config.toml
arch = "wavenet"
model = "CTC audio transcriber"
train_examples = 15625
time_shift_ms = 50
hop_length = 160
win_length = 512
vocab_size = 32
kernel_size = 5
stem = "single"
init = "lecun_normal"
residual_init = "scaled_by_depth"
batch_size = 384
lr_schedule = "cosine"
final_lr_fraction = 0.1
warmup_steps = 300
Rows from block 3 of a small CTC audio transcriber, named by matrix and row number. Rows with one number belong to one channel. Each number is 500 + 25 x the weight over its row's rms, rounded and kept within 0 to 999. All counts start at 0. Numbers have three digits each.
After each channel's rows are labels from the 100 clips, of 14848, where the channel reaches its largest size: "loudest" is the band of the loudest frequency at the time of the peak. Only what is clearly more common there than usual is listed. The data: read English sentences (LibriTTS-R).
# filt: filter width-5 conv, dilation 8 (model.blocks.3.filt.weight, 128x128x5, standardized in use, each kernel summed), inputs 0-127
# gate: gate width-5 conv, dilation 8 (model.blocks.3.gate.weight, 128x128x5, standardized in use, each kernel summed), inputs 0-127
# out: residual pointwise conv (model.blocks.3.out.weight, 128x128x1, standardized in use, transposed), outputs 0-127

filt.74:491486501506526491518493495454493529475511515488471496485497523540509529525490512529481545486491544550484489535499508491529523513483496490546489495489475499520438472469480510502495475532517525505488525490539502486517442464497492477517497501498501512489494495464545526465475501483497481515544535552439521482496465501456440497521491541546544448513494514509495473508497514541521492487498
gate.74:535499496452531517473503503486487435476492539523469471481504487513523519480495520484471539496514479497528471511493494490520546504483471488517500531444531518494467488522449500524475501484492503524472500472504528478561491528545476466456510520518488523551515527517498474510507507487532538460527511512525492467501474499496578494508495497506511482499539480526495527453506492532464514491503
out.74:478515515472500475497504492461465531484490520506539528519499495467500520533501464477457482501456490486531504486490516520520450484518491502489527495462512523473507508497480477556495458514489541523513480525456487505532478518521513512487445503445518531520478486508515468489491491510463493520501505479517555479453547520499474472503515480493529490535553492505463537466541517478500472465536
loudest: 1000 to 2000 Hz; 500 to 1000 Hz

filt.106:524554503485520480492524460510480480514480527496547523473457492487490507501514503491514486524520467490550506513480460515508493469493463550484528504493507500522493457536513497539458482504488541540495483476494488463476509502525451449492512496514541476513495518449523453484473505498536502472542577502523541492503515511510508478494507528451497495527495456504486517491477468492487475487502
gate.106:485518490469532499479496486466511513485499542491549494476500528478486510479453526534529501507466485520488480506510487526481514488471512483511529475477466527511484482522483511543450486487479531544502515457484547470499530510528464451489531507511521520510542505471503515481490507514520557495520485493510504515474500577490534448502472499471454507487496505505513498469470464525494500518566
out.106:484550466505479500488486507514476481505511512487530449462500455517512529499514509500560486503507497486512476482547477501447496476518478494519534514527508543487530451484508536490489542486465508503548521500471455446486531492524485504504502471528559501529520502483507501500474499524502507502545524515511489441493493543456525468501499467490466481476520509467522476456486487501513502526515
loudest: 1000 to 2000 Hz

filt.16:454478492512518539494485529512482525487496524470494479506524483514468491469491496492481485490498535529465474478497547504487501506524526559504532497527476506498507496455492478460453532463473496494523493530496459492503544496502479518482502506522495498484490527516488559467518519492479504534526431497483508470461497518530539526477545529490482542463530508496521458515481543539522467489527
gate.16:534496507494517490457491500478550539480536509498532448523491465486500538442516551480481482529523454504498497462484502528520500544482489485475519471481511518454478482525454497516472499545492547521496487481544521452499497509498516488504514511507507524495533527469453519491536522459546497508502508510495533517501451505525497490537524467484485523529494501500454513483460473512497506504503
out.16:522521466538481494445493475490511540511498502515477523458534519524515507523472491538480512518485518479476503480453484507519494541532538527512491475533511491517453510519492462496534514483503520488567475512540506545444495540513517473445510521490496500547470506529501464486532497478499521519445502470514517462439516500517493508504502516479510503494488479523491457493485500507472500516470
loudest: 2000 to 4000 Hz

filt.9:472498493528539466525499453501470482499496493460497546484518485457486490482554493496531457500495474519509476497512498499484457534499511522504458498499480530504547483532544476504537534467474489463484504513486489456491537475478546482462490507497519468502542464502509491542526507490525496539484476501506514495457483547502545536503462473497509497491480517464526495532459470493485503495544
gate.9:521475571458502472480535497488491485459521530505536503463497502490515549460482525488514474499496515524508505524488458523490525488464469509462502469491531524521480498519514468517471515506493511521490523486510523483527461486508513486480511525505503518461538482472548488498538526451508498465525540513496555516491509489476497461532487487507526486494549505496479538498464529539462465480542
out.9:551556529503482432476442533479539509553510495502545534523467487488463472496543469462509544518497486535472461483514491523525475475497511485476519468526487470519497501489526471484502519495487490483466552481522547497479501490524499492509495493511491477493501504496492488515485489466538508503487457519477477541523487479463490510501495515515485489515484506503534512529520489470545484533458
loudest: 500 to 1000 Hz

filt.34:518475510491483475483472527506522500491518472423500491472496532484463513502510473514535532460519482477510478471500493489474489514457486525526490507520549489478541493471553523520480457471486494511504489563561478519485532536511516497523513480512515507517522523518476478478481490474509555532487486490507532489485515482505492482478510501473505459519469505471475529495508535515469562536526
gate.34:481516495496509494503482503488531468522493497581491520510506472508483493484510567532501529499527459515495484510484497508534543491443520507498560473507475477506506460474480505552508517488475518469542518489480505477513502492471442467501543481489501523505527485515520505486489510469514481464536498536487515496527460508521509477524536514469509516539465513516504565526493506527497457475488
out.34:538549478466536478502503536508473521505488500528475528540524490533545516500470496460491480473450490522508475508496502556532522504534495497527485506520488430526507526508453497519471515488511504451500479472480461498507465515528475524511462497478505477512494496480447476511510515532522495468520516451506481525502487475508520515499511479489488543510530527536464505478525493495501436477490
loudest: 2000 to 4000 Hz; 4000 to 8000 Hz

filt.50:504504511511513525516517551500475489540534549500512538473468507511550510527496513467477521531508521515509501481504438537529490515481494428498527487528520494502459531515515472493517453514528497466530493492479489529501484481544481490499498488465507519468473519456466514497492536531483512474487491526491477531472565538493538493509453489518539501529507466502512521487510461496497500477485
gate.50:469501487474547523459518521503530502511534495514478509509508476513487499459488547472471476534504487518493511492444525488530542504471497526478522481481513478490462490532501459509537516502528546511478502491525505457526493464495500548464543506518497496493536503493459528439483517466550521493491538496502518480526483485475501462481492524525522513471480495529523520502461556532500507464491
out.50:470547511527476510512553456518442505473494506457498480455504508489491499475493475526505488521490475512498540501493524488478479507470517561512469457515525474517515491552494551489527514534535500508488475524508517483480507478490502468464517495526496464543450491503503517505488513453472473502484512478475517492535452479489511530488498524500486562500463540469493472487502529489509533516519
loudest: 500 to 1000 Hz

filt.97:510502487450478544496510502485486497416519529508498526502474492537500483460488479498509526459487545493515522529539506481495556525506534478534478491475504461504506521480492502519496495525540480490504522475498481492527511542460505464470540512466504498467504522477497497473534480540484522505464499531511543536496538490473456469505504508457529492485525506482499492461454514525509541514486
gate.97:516483497515511523499477486481474484486528508517503498465465521535491526453444517470507511490501481516496478515481476485548534526508511510534520472515465505481473477520470529527497459485468555514511522432535523526514510501483474514497519529511522497486477536535517491474526508474485439497481515534511539518466461548512510486506485477481480529467506483545537518518482516552508497470517
out.97:486521541479492500515492546497488500509547484512525513492542476481473520530471479497480517503513479483476513490512432510506457470514420555534514470499503514489490490486499511510496495502490489470483491439465529473521493532515513499524489466469511522534515460525525515455512530545527498502493466533486499499485488473502549490513486482507469553494485523482496482560490498494498459490528
loudest: 500 to 1000 Hz

filt.7:487489498530489509477511530483537526480511489500502490520542524493475527491541469546543466484492496507516542465545517556460491477502522500496478538527486534508504503504463514505484516461519478450503457499488528506483518469489526456490515489486524475497502524559515545504496456447539491502464481529509471459515523480509526500491517485453479500541512500495464494506502547493482503471519
gate.7:478523509488507505501547489504501499562498545472532457453515449488483492484466533484487539519437469539518487524461471509504521499493497510510547496551531540542471485535482509534487505493475529535523519486503496442506467519513484493487492487513526510466510548506495466488500507519504488464520536521474508471492515483466527499482520466476514504485497473474514527516475474533497470500514
out.7:491495492504494510505500483488452497536494539466503474480528432500494500514496475495509526507486532488471474508492443492455504538475482504522479473482455466535504486495524491491503509506457526520497523535501470463516480476495459518506485496462526530466530501470519484504509508554484477479531542535445527476456510526488488525476525489493477479454477461473546489479484488512486518537472
loudest: 1000 to 2000 Hz

filt.53:513507471481467501468493516478490519492483486508511484540527482496510482524513499483536513511536494491487516505519475499506456451510476474483469518481523506526496523491475500489494449498532530487515477500473491456497529514499538516512488487452478504530458538490515522493486478511512518497534554507539489509542565484462503510479511563540502525584467503513484441511506481479474481518496
gate.53:523506481511518539512491486471530493537494537484496526498493477495486511497518531535521522517508482521485531527448481466504528539437473502525504513482535523476442503517442501536470486521476518499489483427505503494499534481514501486475525506487502540506527550485494550463487505487555513461496500523465517484549463500498504492545488479503499508464470484521504522490485515532503491467496
out.53:532503491521474494488481482477504535499496505478485552498529467470476505502491526490515484501517432542511527526554551504522508475523539486490471481519530505534484487507508489473479476524495504476474494484485509486535508488534490543509504519515498471476525483523470472532465547460507507485507481464478453454445514480501525481496490464511502526494498519481537537481483474457480460549485
loudest: 250 to 500 Hz

filt.75:526510486521519491519526510518520489520536483487480506491494485526470509483546463442517565453546523533500502471508545482488526503544492489488478501521490481535498483467461532492493475498528477511525541473528518476504479514495504581484535480510446499516518507496526529497449511532499526500494473511486499511517486469494435501504449478492500459479521501489511479484475490507492526482491
gate.75:504482477470529496466513476493488502516474478483528498508465488492501543509469553500520444498452463496496513503477487512484510546454526453496533509507525480471500508518521465502499505554524523525475473480550549512511479510526516522501499468524479512489511523444522495511488518513549533496523539476493503505506463520515480469537518504477500479488471431507502516472455493536501495509534
out.75:479501508481472550517492515481484541471532465519514485474518462452484518463505496501514530539504486519493521506486494500511506490492441550492527473468519512513497447499460497464523483478500544507452502513507467497509457534471537501499505509478536478501552499518495498487488491521504507483518460510451490472524486501555516551475480488512489514486497528536513462510488511533511435476476
loudest: 250 to 500 Hz

filt.15:525564495476540481455528481508496486487502499474500515506480553490506531497511447539498499502482477534501494509533477494500496469499477529496499505499518451495484478509526505517521442489527500511533526517490473516519540537464507480493467482466506511540505472479525459521469503501532496491465517499509518525518494476496460485519470552501505506474459515518511524496555427492466534509536
gate.15:491543496486495496516536485486493509514550495527512485483512452516513491464471557541473510539461473509488506512421449524533538498478468507522490499476517507518452474540493468487460525554491505541522500480504551491509483491498520538476533509521490526476526531478490477500516497498497507501531481492530499503495507529514512509513505503485535498496499529523467483425470493508483499472483
out.15:508520491544510475489491459496506478541461460500495489511481469518470472520480519486453496512490504509486476482517465540477522510513536517518490531524521500533473461528525506491476556521487489449503521467504550500495477472503489510490551499523497483500485465520470523498531514509489481497496471452545420523500472494512516504514510444483491544526519487493480495495467532459464509501519
loudest: 250 to 500 Hz

filt.87:485476554488491484530465509560528530495507512456502483468491490524507496533490501481495515500498516520471462428481556489504479497497538511487496546489507539501516508488542502500510494487522472503437508514496503507476464504502514477542505498509497512505466515493535458538498539497493492502470431507486486478467483537491522515486480481461525473480507517514467448505531500556491519524521
gate.87:506543534470538466502518478470487465522484517548490499502490530506490528515519531512546469546507492535513508499490476497540503524502482480465502500460508484525485478536450470506470481511493496497479523488510506472492478500526523490474524505495509505485527476504561489540493514462527548499470492533507451522480489508487492487527494477444450505526526518442466541495525506473489488494552
out.87:481508504495553490510505480467513487487551486505471468502500477511484499522463488557484497521513507494471476544560481491473458537508547535495502492477481520513505482487499475497529476470482548552514529509470523523542526503483486538471446501480545477521492490548493498494535498522546491500467514472491515507469502537534496483476520505520465509499552514513512521513537535530509500503505
loudest: 2000 to 4000 Hz

filt.115:483487491544524523533495477520506501516496529473497525524495526490499490507478507442446488538456521472420462492482507482503518543499512507542537522500520520523492543528500507514493472512513487532454503492495498570486520465525539512482461441514478496483493527513542490455477506485501457500496517498519491531483531518551525497521484476495490522525485540487519496520513506506492485497496
gate.115:538500494489473494474484512484449480509510522474531459525455546449524553497503515495500465530499495455534522503524504516483530519478464494533524455483525507484520513537495502524482479509470535500522472512487535412528535534494479452475507523473501505499538453500511524489520491453506475497495488518525513494487486483498515482496539496467476523517512502494503517500475492535457522494515
out.115:508506477487488476465484495492487468529496546467507517485516493497536528510502508507496528543495506533537496507542480444453513505516472451488538504543458480553473450562482518505541516513497501504505501495522479503467483503525521516502483505483529479510546541479533464522495485540481448509478507467504501476487516514506463494493488512485503538563513506471457485528474478500509499493480
loudest: 2000 to 4000 Hz

filt.40:505513535478488494496481492519438487457467509483519470503529501507563497499493543506488506498481479517502510523500505503566517502492487513512460509478455508541510456483468497468465484511454464483504519511458498529495475482535551507512479508514494546499505546532502463520542461537509527481511504480514503506513527545516442552498448507506477498478506473494494523494531498483469490501506
gate.40:516504510531481508546474492504493532495487504471488479484489491517514495475475553498465463500447468469498489539488523523540534518471501476481513503411523557521489494505459493537475502530463506518478532489534546480528468524519488491452513498519519489488511500530444488494493463493522525482463484499516491523491494531516539513510481523522489468520492507462501507480509548511471485473497
out.40:493517520530542513477499520518538513528518468546494455503503532495494473489481509520543494540538514500483509479506506487515499520440514471471471460545511499464468522505519501446500507474526492533495543516487504487498519515456506460524549490522508496451461453467534522523479540481551504504500477539497492504504499496531517499482524493490484482536514526527493480522478450480512488537520
loudest: 250 to 500 Hz

filt.111:521497498538537485520529540463524538526519484495475483508494476583494473495445521473483537462480502532496490486486478518497538515494475448506466461478536527488480495497457500523490476497556520498493484463528488472535474477511492481472501516477492503476489514455475524479438516500513474500529514488492547476519531473487494496499519537527528471498519522529495482471510523501516519488496
gate.111:469517481469506534508526487459492533508496481527479489499529521561520496457485527471484528500493490520487548480481478489489535502449488499517530508546504508494508477491474502531471487524495562509465532484488541494539476481485508508504545500485507520487481485506544526465508489484519551471454497520464525496504486463539456480502549495519484465485463497520477514509483524529519506452519
out.111:503455477490496500519493501494506528471523499531478530490473450490447536515520481525479521449494473447546508530522530503492503452506486490460477498497504498534524534498525478472555472527500508511476509491504468491525501521472466498445499502502524534467484519507509509489487511509516551517476502464432513467541487497542496492478511506551509486509514475519509493458495502493451491468484
loudest: 4000 to 8000 Hz

filt.0:500502509466492449515536504526475522500481483507528490470459487529464466481505505497505494510508472515463436439491460506504498513464536491432482526512537473488530500522513528494521503529479502495471469476523534526483491491500512509520457488511467492485476519486465462524502524546478505539516523446489493468506506531520520507525499471532516530477453548506527517480473487511508532507500
gate.0:536478525476524489486509542488506486497471500479531461502504516512472497492476521508515462512476498477492478475477500526449497520475513501451540447553527500455487498511521493507534522531474479500491482491580546487509489520539484485477502484558510496532514499518488477504468492505498480503508488488480467512514489511532522496582502545465477480515488519508468541501477506476496516493544
out.0:506482510518513530524478475502490500492545492497495488504502496524524480521452512489497473492466495490466523548492497505442490489514477474504475495494526457505498521527527487540513503527504499524498498518497497451493523493516509515493460500475511530506490551503512493479532485462512520502500495479453518512495506519414521518532503509507538501523469494457493400519456459462507486502550
loudest: 250 to 500 Hz

filt.90:493510520536523528526498486523460468474486566500501488496497530473462500487468545514494507522489526533496486504505509499501536475513509502471508502510466500510492510523462510473534479526476450512553500521527523526476512470490512510538493482510536488495517460521488501500520449521525518492423485501502489475462496466498496485536518497512463519564492476509492480453503523497520485424495
gate.90:498472490441510501436516432490515467504509537490484509482492517480460517541519516538524506509490505500500533532462491478535493471475487492514509478523504480502498460533474482494521501495509487492507517464533521524518504479523528519500506466500506512520514530519531509509512474516543477444522473500467487517496484508489514503547494444470544504534490521530494584481513469542479506497486
out.90:501449504499488489528513534478518515490527466482508524499499485517546505528540504485528531474493489456505507524477528534522496493499502520491482511476510518525481518497540500546506523504454571472509480488462467494510513532553499487509529544475467519510482522530499476447469540474472471480521472481480499541536476475462478531484502472497532467505519502481450503501479465494476501527526
loudest: 500 to 1000 Hz

filt.22:517502534512512523563474500545498469533480491540499498498456474452510513509512488491470496507522512514487477464491507461546494459506495550526475504572523520491479544514510510502522517492486439509487480500462493534489502515521502474515466465508557502502502500496503466539505471514480504511463497506484474477468513485534531516484536533485530516502461515532497532511514490506496436484502
gate.22:464474503485497504471496510514483531530539491497476493449472506495497512469479529517496505509446480513539444529488526473520553475481472540488513470486518497517462514506505500535453499501521562551510490471525492475515506505527530473506500530487521530492522492485501467485509479495511505516458538510464515533481470530494499453472507527477533489500490556519477513492473488534467487510555
out.22:509464475528475512497511506464506520478512538514542485523532544534558490456475535533478467472543498490522519519515496501473535565508526480497509510462482526476491477466492492460520488456521530518502509489512555518521519479533468530506518539511481464504495472536474521490505520496504478529544529506528517501521492505476481496502492502501485490550512496463442529490481486498527493533515
loudest: 2000 to 4000 Hz

filt.47:547505506500475444470527468529522477527531507542550502518482551503542458541494491521491486486506504531511455529475469483487505471456480456452526514502521497469500499497522494524487497544531526531489495492501529494490496474529503463480516506469495488501504468500496456467486546545474516481499508478488467504528482508459494443511534500506519517527507487505530510481507463500499525547483
gate.47:522499505484520468458493493453507486520478458490486510486520518462477532530478556497466467503505466518471540511515521515508496509472485510487515464464508485490496479543480481532499481488531518532522534447483534465529476484507502452482499491535484532509501511476471496509514502481582483497505531508489457464474477552500562481510487519500524513527522486503454538482501510488510512514497
out.47:499505457498519496464521528498459473527532546446452484483528501463516520455511503468478495482480519518494518478507563532479449496534515513545518497484476502475516534529515520518475546509475509490509504531508509503482521497471530456517500506512504524509451548523486465490514491494549522534470506484475498492522499535503499475509470505510495457454483501485524483497518535469496539522533
loudest: 250 to 500 Hz

filt.32:517481472519492534504523502494503483480525499477462485463493507501525518457488493487522529498517518483459442538493539444535499485515505510474516494493490486508533520488473503500528486496504494510485506516515532545509496523472525523495432513532512516499520515497490471461486507517487516518544523496481500552516443425538499481528489545478505536524464491475482498535460513537503471469472
gate.32:506474497470476485514500487465521536523508491523499514501451505539507550446483495532506492528501485525522477527503519505524543497460478526491524492467544529465474448532463477458481499490448491496508463473505514479513479513474500492518532505484557525511532523492488496466473507500544514535515472513514508482479458528461485507507525498502490479537475522523535496480514538547498457473513
out.32:519503477496548457501472489504525530484501482514541496470479517506528467468492498489522494509478491480475471478494435489496537497539537475514482506486518515481504510457506514526485539506494464518500512423522540491530504532579516491549525488455488509493506506485487471516485495479493513476502468512524474480463504518481480463457513501496509545528525528479542489488495512500516526538467
loudest: 500 to 1000 Hz

filt.63:522489453484542510476448476507494466496461510511489526532540524505502516443517491549491528534504502532547499526531532520511518516515482515470485473453517518478497518502468477547492501513503499497524456495520478488488547518490470536489498514495519505512530529453501517485550505487506515437495485506489512473442479517472503514453486497522455487484527489507516535535517482528494524496477
gate.63:465477477436530484491508500462554499498470467516509443492508508518557513492480509484487491512523483485486482517546506521480544501464494486481513511508522496510516501516503512521490445525487554526489496521511508493495478500508467510465554490525525522482479476435508526478523525486526507459505507475504506495562503503481515497493460501482494458526504455543488491498478543528533538513479
out.63:454557514494471538575530519462505501484534502494445443460492535527488485501512539500496455471513471511500510565470481440531518523538534505511483509511501512478518510489501481438500494481522505526509518544496514491518511509489502471484485522493473495494493499511526492497492499518483508516490540491507469502459508498488489462512548495498513471504475548485492489510467512499476471464497
loudest: 2000 to 4000 Hz

filt.121:498501491513490557511483536466481459505486489557509521489519504484492467499487438470511519494472502525457508508500493454485439497503526461513523512545509517532493552493544512492516506499527505503526499511506508511465484492494541517524495504507513505521481522509544545502532527503488481531507470490501481462507484427467483527470477494510494509512519508495487485501510489485546568555481
gate.121:522495515521508491508525486517499512488473530498530485484477497518508541514473574550526517541534478483515538524458505506526524551463482501491543488409528531502496501530480497495437487516485500511438510500502533497484487518523480488525492479522505505480493495458460476494501503474525509473515491515526496510497473500500540510508492484487493467459465510506523484526503548508454494472497
out.121:483506478481500469495533547407495497499486471528479515509505526488493491502518459467450482463494496534481472517481474491512497489498483430489488517533499470475476489485504472509531511523536520500499494476505496480503444513470500532510534521467534484488490475536494527498479524523513521467511519472484512481503493459512495492521509488552463505549526462530498519453452493485499480526478
loudest: 250 to 500 Hz

filt.124:542513502517510529513557528487476501538546515554509465484448501513481491494515486482486517537497496487468509484482578483545547485488489476474520491472508529510476486476466489496492507511505498517497478508493492479522495492480518495461493529510563513502491551529499521454538460475492514467503466497484530513491489519481522469522518513457512494469495472493502515478472545517493482468448
gate.124:468539496506528523508529515496524527540487514545493474471500467520488488449491499515504512518460459455548534521511542485500531476486505521517487502542510496552501530513457480526486460504495483498496499492509506487516502508504488484513473472510506498508549493488528508497480440464549466433472530512517496505483481474527507482480478513482472499528473517500495507525448546508455478475533
out.124:498483476469457457504464509521509490523462484470469510554516485502510493465462506476463479495476482442523489539502473480501491441489527521499488523475450449500485512507485535495514509521480527493491503487513516523482513516527503518566536541489467507521497506515519530544509470531503519555528525515481494468539492511513499473471474475530494485489466508500483471498484519505556530495507
loudest: 2000 to 4000 Hz

filt.62:506502481466522471441549543470501541483548458481530504545542515500497541549512459529532442481542495486520480490508503542478508539529477493449493488460525503479491516465497481484535515482478485479518500506493508479492537495454462514477466520480500482534516518506485505497509480491527528536491516494480503458483511478475484508526498513488476489492510510511526518491477482451515509527528
gate.62:493491488472487506488468499485562519544514505530506524492510511506471512501496522513454495546499461502493523540498506490544517515505520485514491494477520505524454499478455450461473489476436539492494511504494533422505514516494484512484517480497501512501525516521478495489512511498545494511543498525480477512477460492484480450536477480471444541493483512507533503532467546537525492515513
out.62:504488499511513545498520488502544516515510528497493519503485503452502480484516450520492489486476510489486484535473524473487530471530538501533581536539481472512490456478488540485480516493500508502479489460557497500508501539507500516492526488519523477477489490504494501497511505492504522473545489538492548500526494575503559527492492493532493508548503508515502538455529534484490536516534
loudest: 250 to 500 Hz

filt.78:508489508495512434521528543539487454532499518445491523495511475449452508547499490489495458540483482510525485493506499507476441516541537511480496517469460508482538485515556515482520510452487497496521490521512501510483507479504483487511462493501485456512518490505467494544505498496500468519498489469538476522498460501521503538516489488441460515519502508458499503514544492489493492528523
gate.78:491503519477528483471504510478482515525486497520527485508531485514477518503511544464457485535488499503482496464463540467506532508485498488487509449537491525519487470536442497539508552530502491489489490455516525480518486516530450493483519504536515528486524528482505510504551490493554492458460516553516496494493443524485507471501479450508540490525497491536495521517483519540506518485526
out.78:481512483466505548491417486523464515488496486484489518505475507464487482560499510474555529531495487515477483563525536493509523502504497482514509537487556543503491494505460501505478452466472481507456463502483459502500490495497515491466459500492512491488477466524504480487502526523503516482500497514492491483494564451463535505515513542482505481504497490500509509495478497481520562509509
loudest: 1000 to 2000 Hz

filt.31:494512502511474479523521471492509507513459471456461500507472497475478522511442507526493496503489479519493493542498526484539543524513514509505478506515532534539498470472538528534430462532491542497484478496515497496534504473570509543509508466431465535498467478479477511521474449545494470489514491507474495478485509497489538511491495521503462500472492522513498491474528503494506513486483
gate.31:525493565474495499494502509500485532553490516531555528489508485496522534459476524496461511542488474455454494519482496491522523509455473504510499472536539501530457525521485474533500487502513542541451542449481498447518498506523478479477478516505482522490492523472503498492515519524531514534510504515514522479495487501473492475496514502468497458491470505499451479489470514506455489507540
out.31:514493519494499466528470495512488464517502478499517495486508504493538549435512531514497517525539522489510520499528515493470541537512523490484444493515494550490526498473525531481491527471472492504520524482491491477473464468475475513499522539511468505480538524493471521453498556528525476473469496523448517519529469541526481483532481463541491525479490463473454531511508495501498488508505
loudest: 2000 to 4000 Hz

filt.109:536540538502535484510496525529521502486511476478476496520465468502494478544486479501518499445503515499506478506455511466522478503484489502489499487486535500529540526492526545536514487516521521495505484521520509556478525501490529488517512470558491486481495499476527501497466522496457452500502471518484535464522498480521531511499497448476506522484457474484466536461439474500508455542478
gate.109:456482522478514490476506555479490505516481517502487505525508498518496511505503550522502453542463450553491477493472479480457538541487497487465520472485524511510502512542494445497499528515522517470481508493512517507507490491495495512508511509532514539455567501511500519472516549489543494481491535524515492503466503470508486470499533483472514486495517437503473519473499522534451469485536
out.109:522477458519515526527511499514505482500487524464521492482462513531528557509499500561519539500501556439473546493525498499515483467468495529499494483526496454477501487527450484527539492513471443531537539485533495456488565440500517480540518507485498510494511519486488490509515498493514530505488492523493494493487472521460497507507493495502476489490483532515504486493532511474475523537495
loudest: 500 to 1000 Hz

filt.20:447518494477512525463489542490487509534528494521491469472535527498504484511505526491474484517489494455578502525503473519548518471489522513506509511506522471478467526482536474532473524506494470463494500476512517478501513455485461477464506481474461491477525489518484473497501513496505489473489531470528569513481534482490526491528519531501540501488482507484449530530479524518496548533525
gate.20:530504525494496516501553475493530485518521513517518504500489441503528509501481472444479512548489484484505462488447490493511516459446467505506495501512541500472498521509513493530514495565534552558475526488526494473504486502529480520503518522536495498550450518496493496493472495505518485495518555515497537502490459447480510485536482488537499520494473464532480520498505508523481489501479
out.20:531510524569495491505510521517492484492507514472512493460465523512459475493471517538524527487459483495502505511533492474466477492482505500509516536453508481500493506541481480485472508515488447532468473482478483507491520516497545559557523519533518537521531474521482509510502432487537498496472493502473502488521502441473494498500496514528511509518476514538525503457493514495472494440482
loudest: 250 to 500 Hz; 500 to 1000 Hz

filt.107:502516515540490470465504511536527491550510562474447545529488530518521551538500500500509482536480483512524491508531493462493473480476525495506502523524510509495492484531511527498502491490467453494499495456442501490465509479508500528527530490473481501518539475469483469478524515528528490503496505520497495485510482486451546507508472495509502546518468486502534512464535482474488429506528
gate.107:450465495464557457508514439469499504487522458458487483489490499503535517474485536493500476560548497538509482499500501489514525484465492478495509509478502526507484519504514457508486501522531487525479533485528507486501486495545517518490523520476458535479551489493479527497501563505498529500484535505492485530530487484493471451490494503466536451507466496527482525483470494523510540516500
out.107:479439495442466495517521519488500500490497494492535505481503521499442475494513471499508535494504515520501494520483485502481508509439528537541515537500530530506483547464501527561451493496474503498548480485519477566515509530457549474489518497488515538458457493501492542499459497472527479519526495504482527513505517506494495480474523492515493495514509511508498500541471468486539524498509
loudest: 4000 to 8000 Hz

filt.85:535516452493480485453499522508536506507493492499472479490511516442505550485513488529535487508497481494506468472521486516523478541510505482536508481456491481473494509462490476498507530515490506508472507528512466450538512488512521534546531479482474479482521517491524504452534552486532534550535492523464491495526499493481449526497455490519558485499482490452481518515509466486504503522513
gate.85:486491524497501518494489526501477544477522495455533528503486490535499527509510549510479446538525491506511524507463481499491488508489505501477519480473528530513483506527516457509474515517552499538499502450531551507461539498498517467502513500502517496527477500506492502487498471464523487472486502544508485476472497520487548460488485520470516502532505558535497563458489535478466469468544
out.85:474530517475525476493521465466485488526462502501494513476507509429518455484501481485513494521512467463531551500506484463506495480494538501489470533515516502509489521531488499511535530505485497475492518535474476500467551533525494489522498524529495547487535496499496445471504520511477530497473530475495536511443520519535474508507511458478484500468463465509503497493523536560527529516476
loudest: 250 to 500 Hz

filt.14:475513504496511496547441492499468509502489546484491512481473481519483523491498537497457527518465514533497502535469536476508504508482494510545482539506518539551485482489465480507500467501528473516540490462536508509515510519521497526475557481534509506443494508455495525511535508479535505492489470464504484490467490482481443500474489494468527490514495498474539439475458493504510536517482
gate.14:484511530482547488473494479462547536485491512504505502483541527545483523495442520515492494500475506536545525501487488512552499516451522531483550468464546506519462525514472466533500515539493501480481560496505555516487495509498496532478530492491510514462504493522491538485518528474527556496497501508441506454497484494489504512525487502481489491495491472471468488511503503525491476484527
out.14:454486505537492571465503515510517515476496502506505479511529504474512535516461470487464511458453484528478498497496532480497550537542534490492486489469525540492499511475502534462537524480508520510466513491487492477523483494480490507494495477493535517501525468501521493495483492463503449465546476478482510429506513489539499502460514505503465530468525527543528539534496507522510524482509
loudest: 500 to 1000 Hz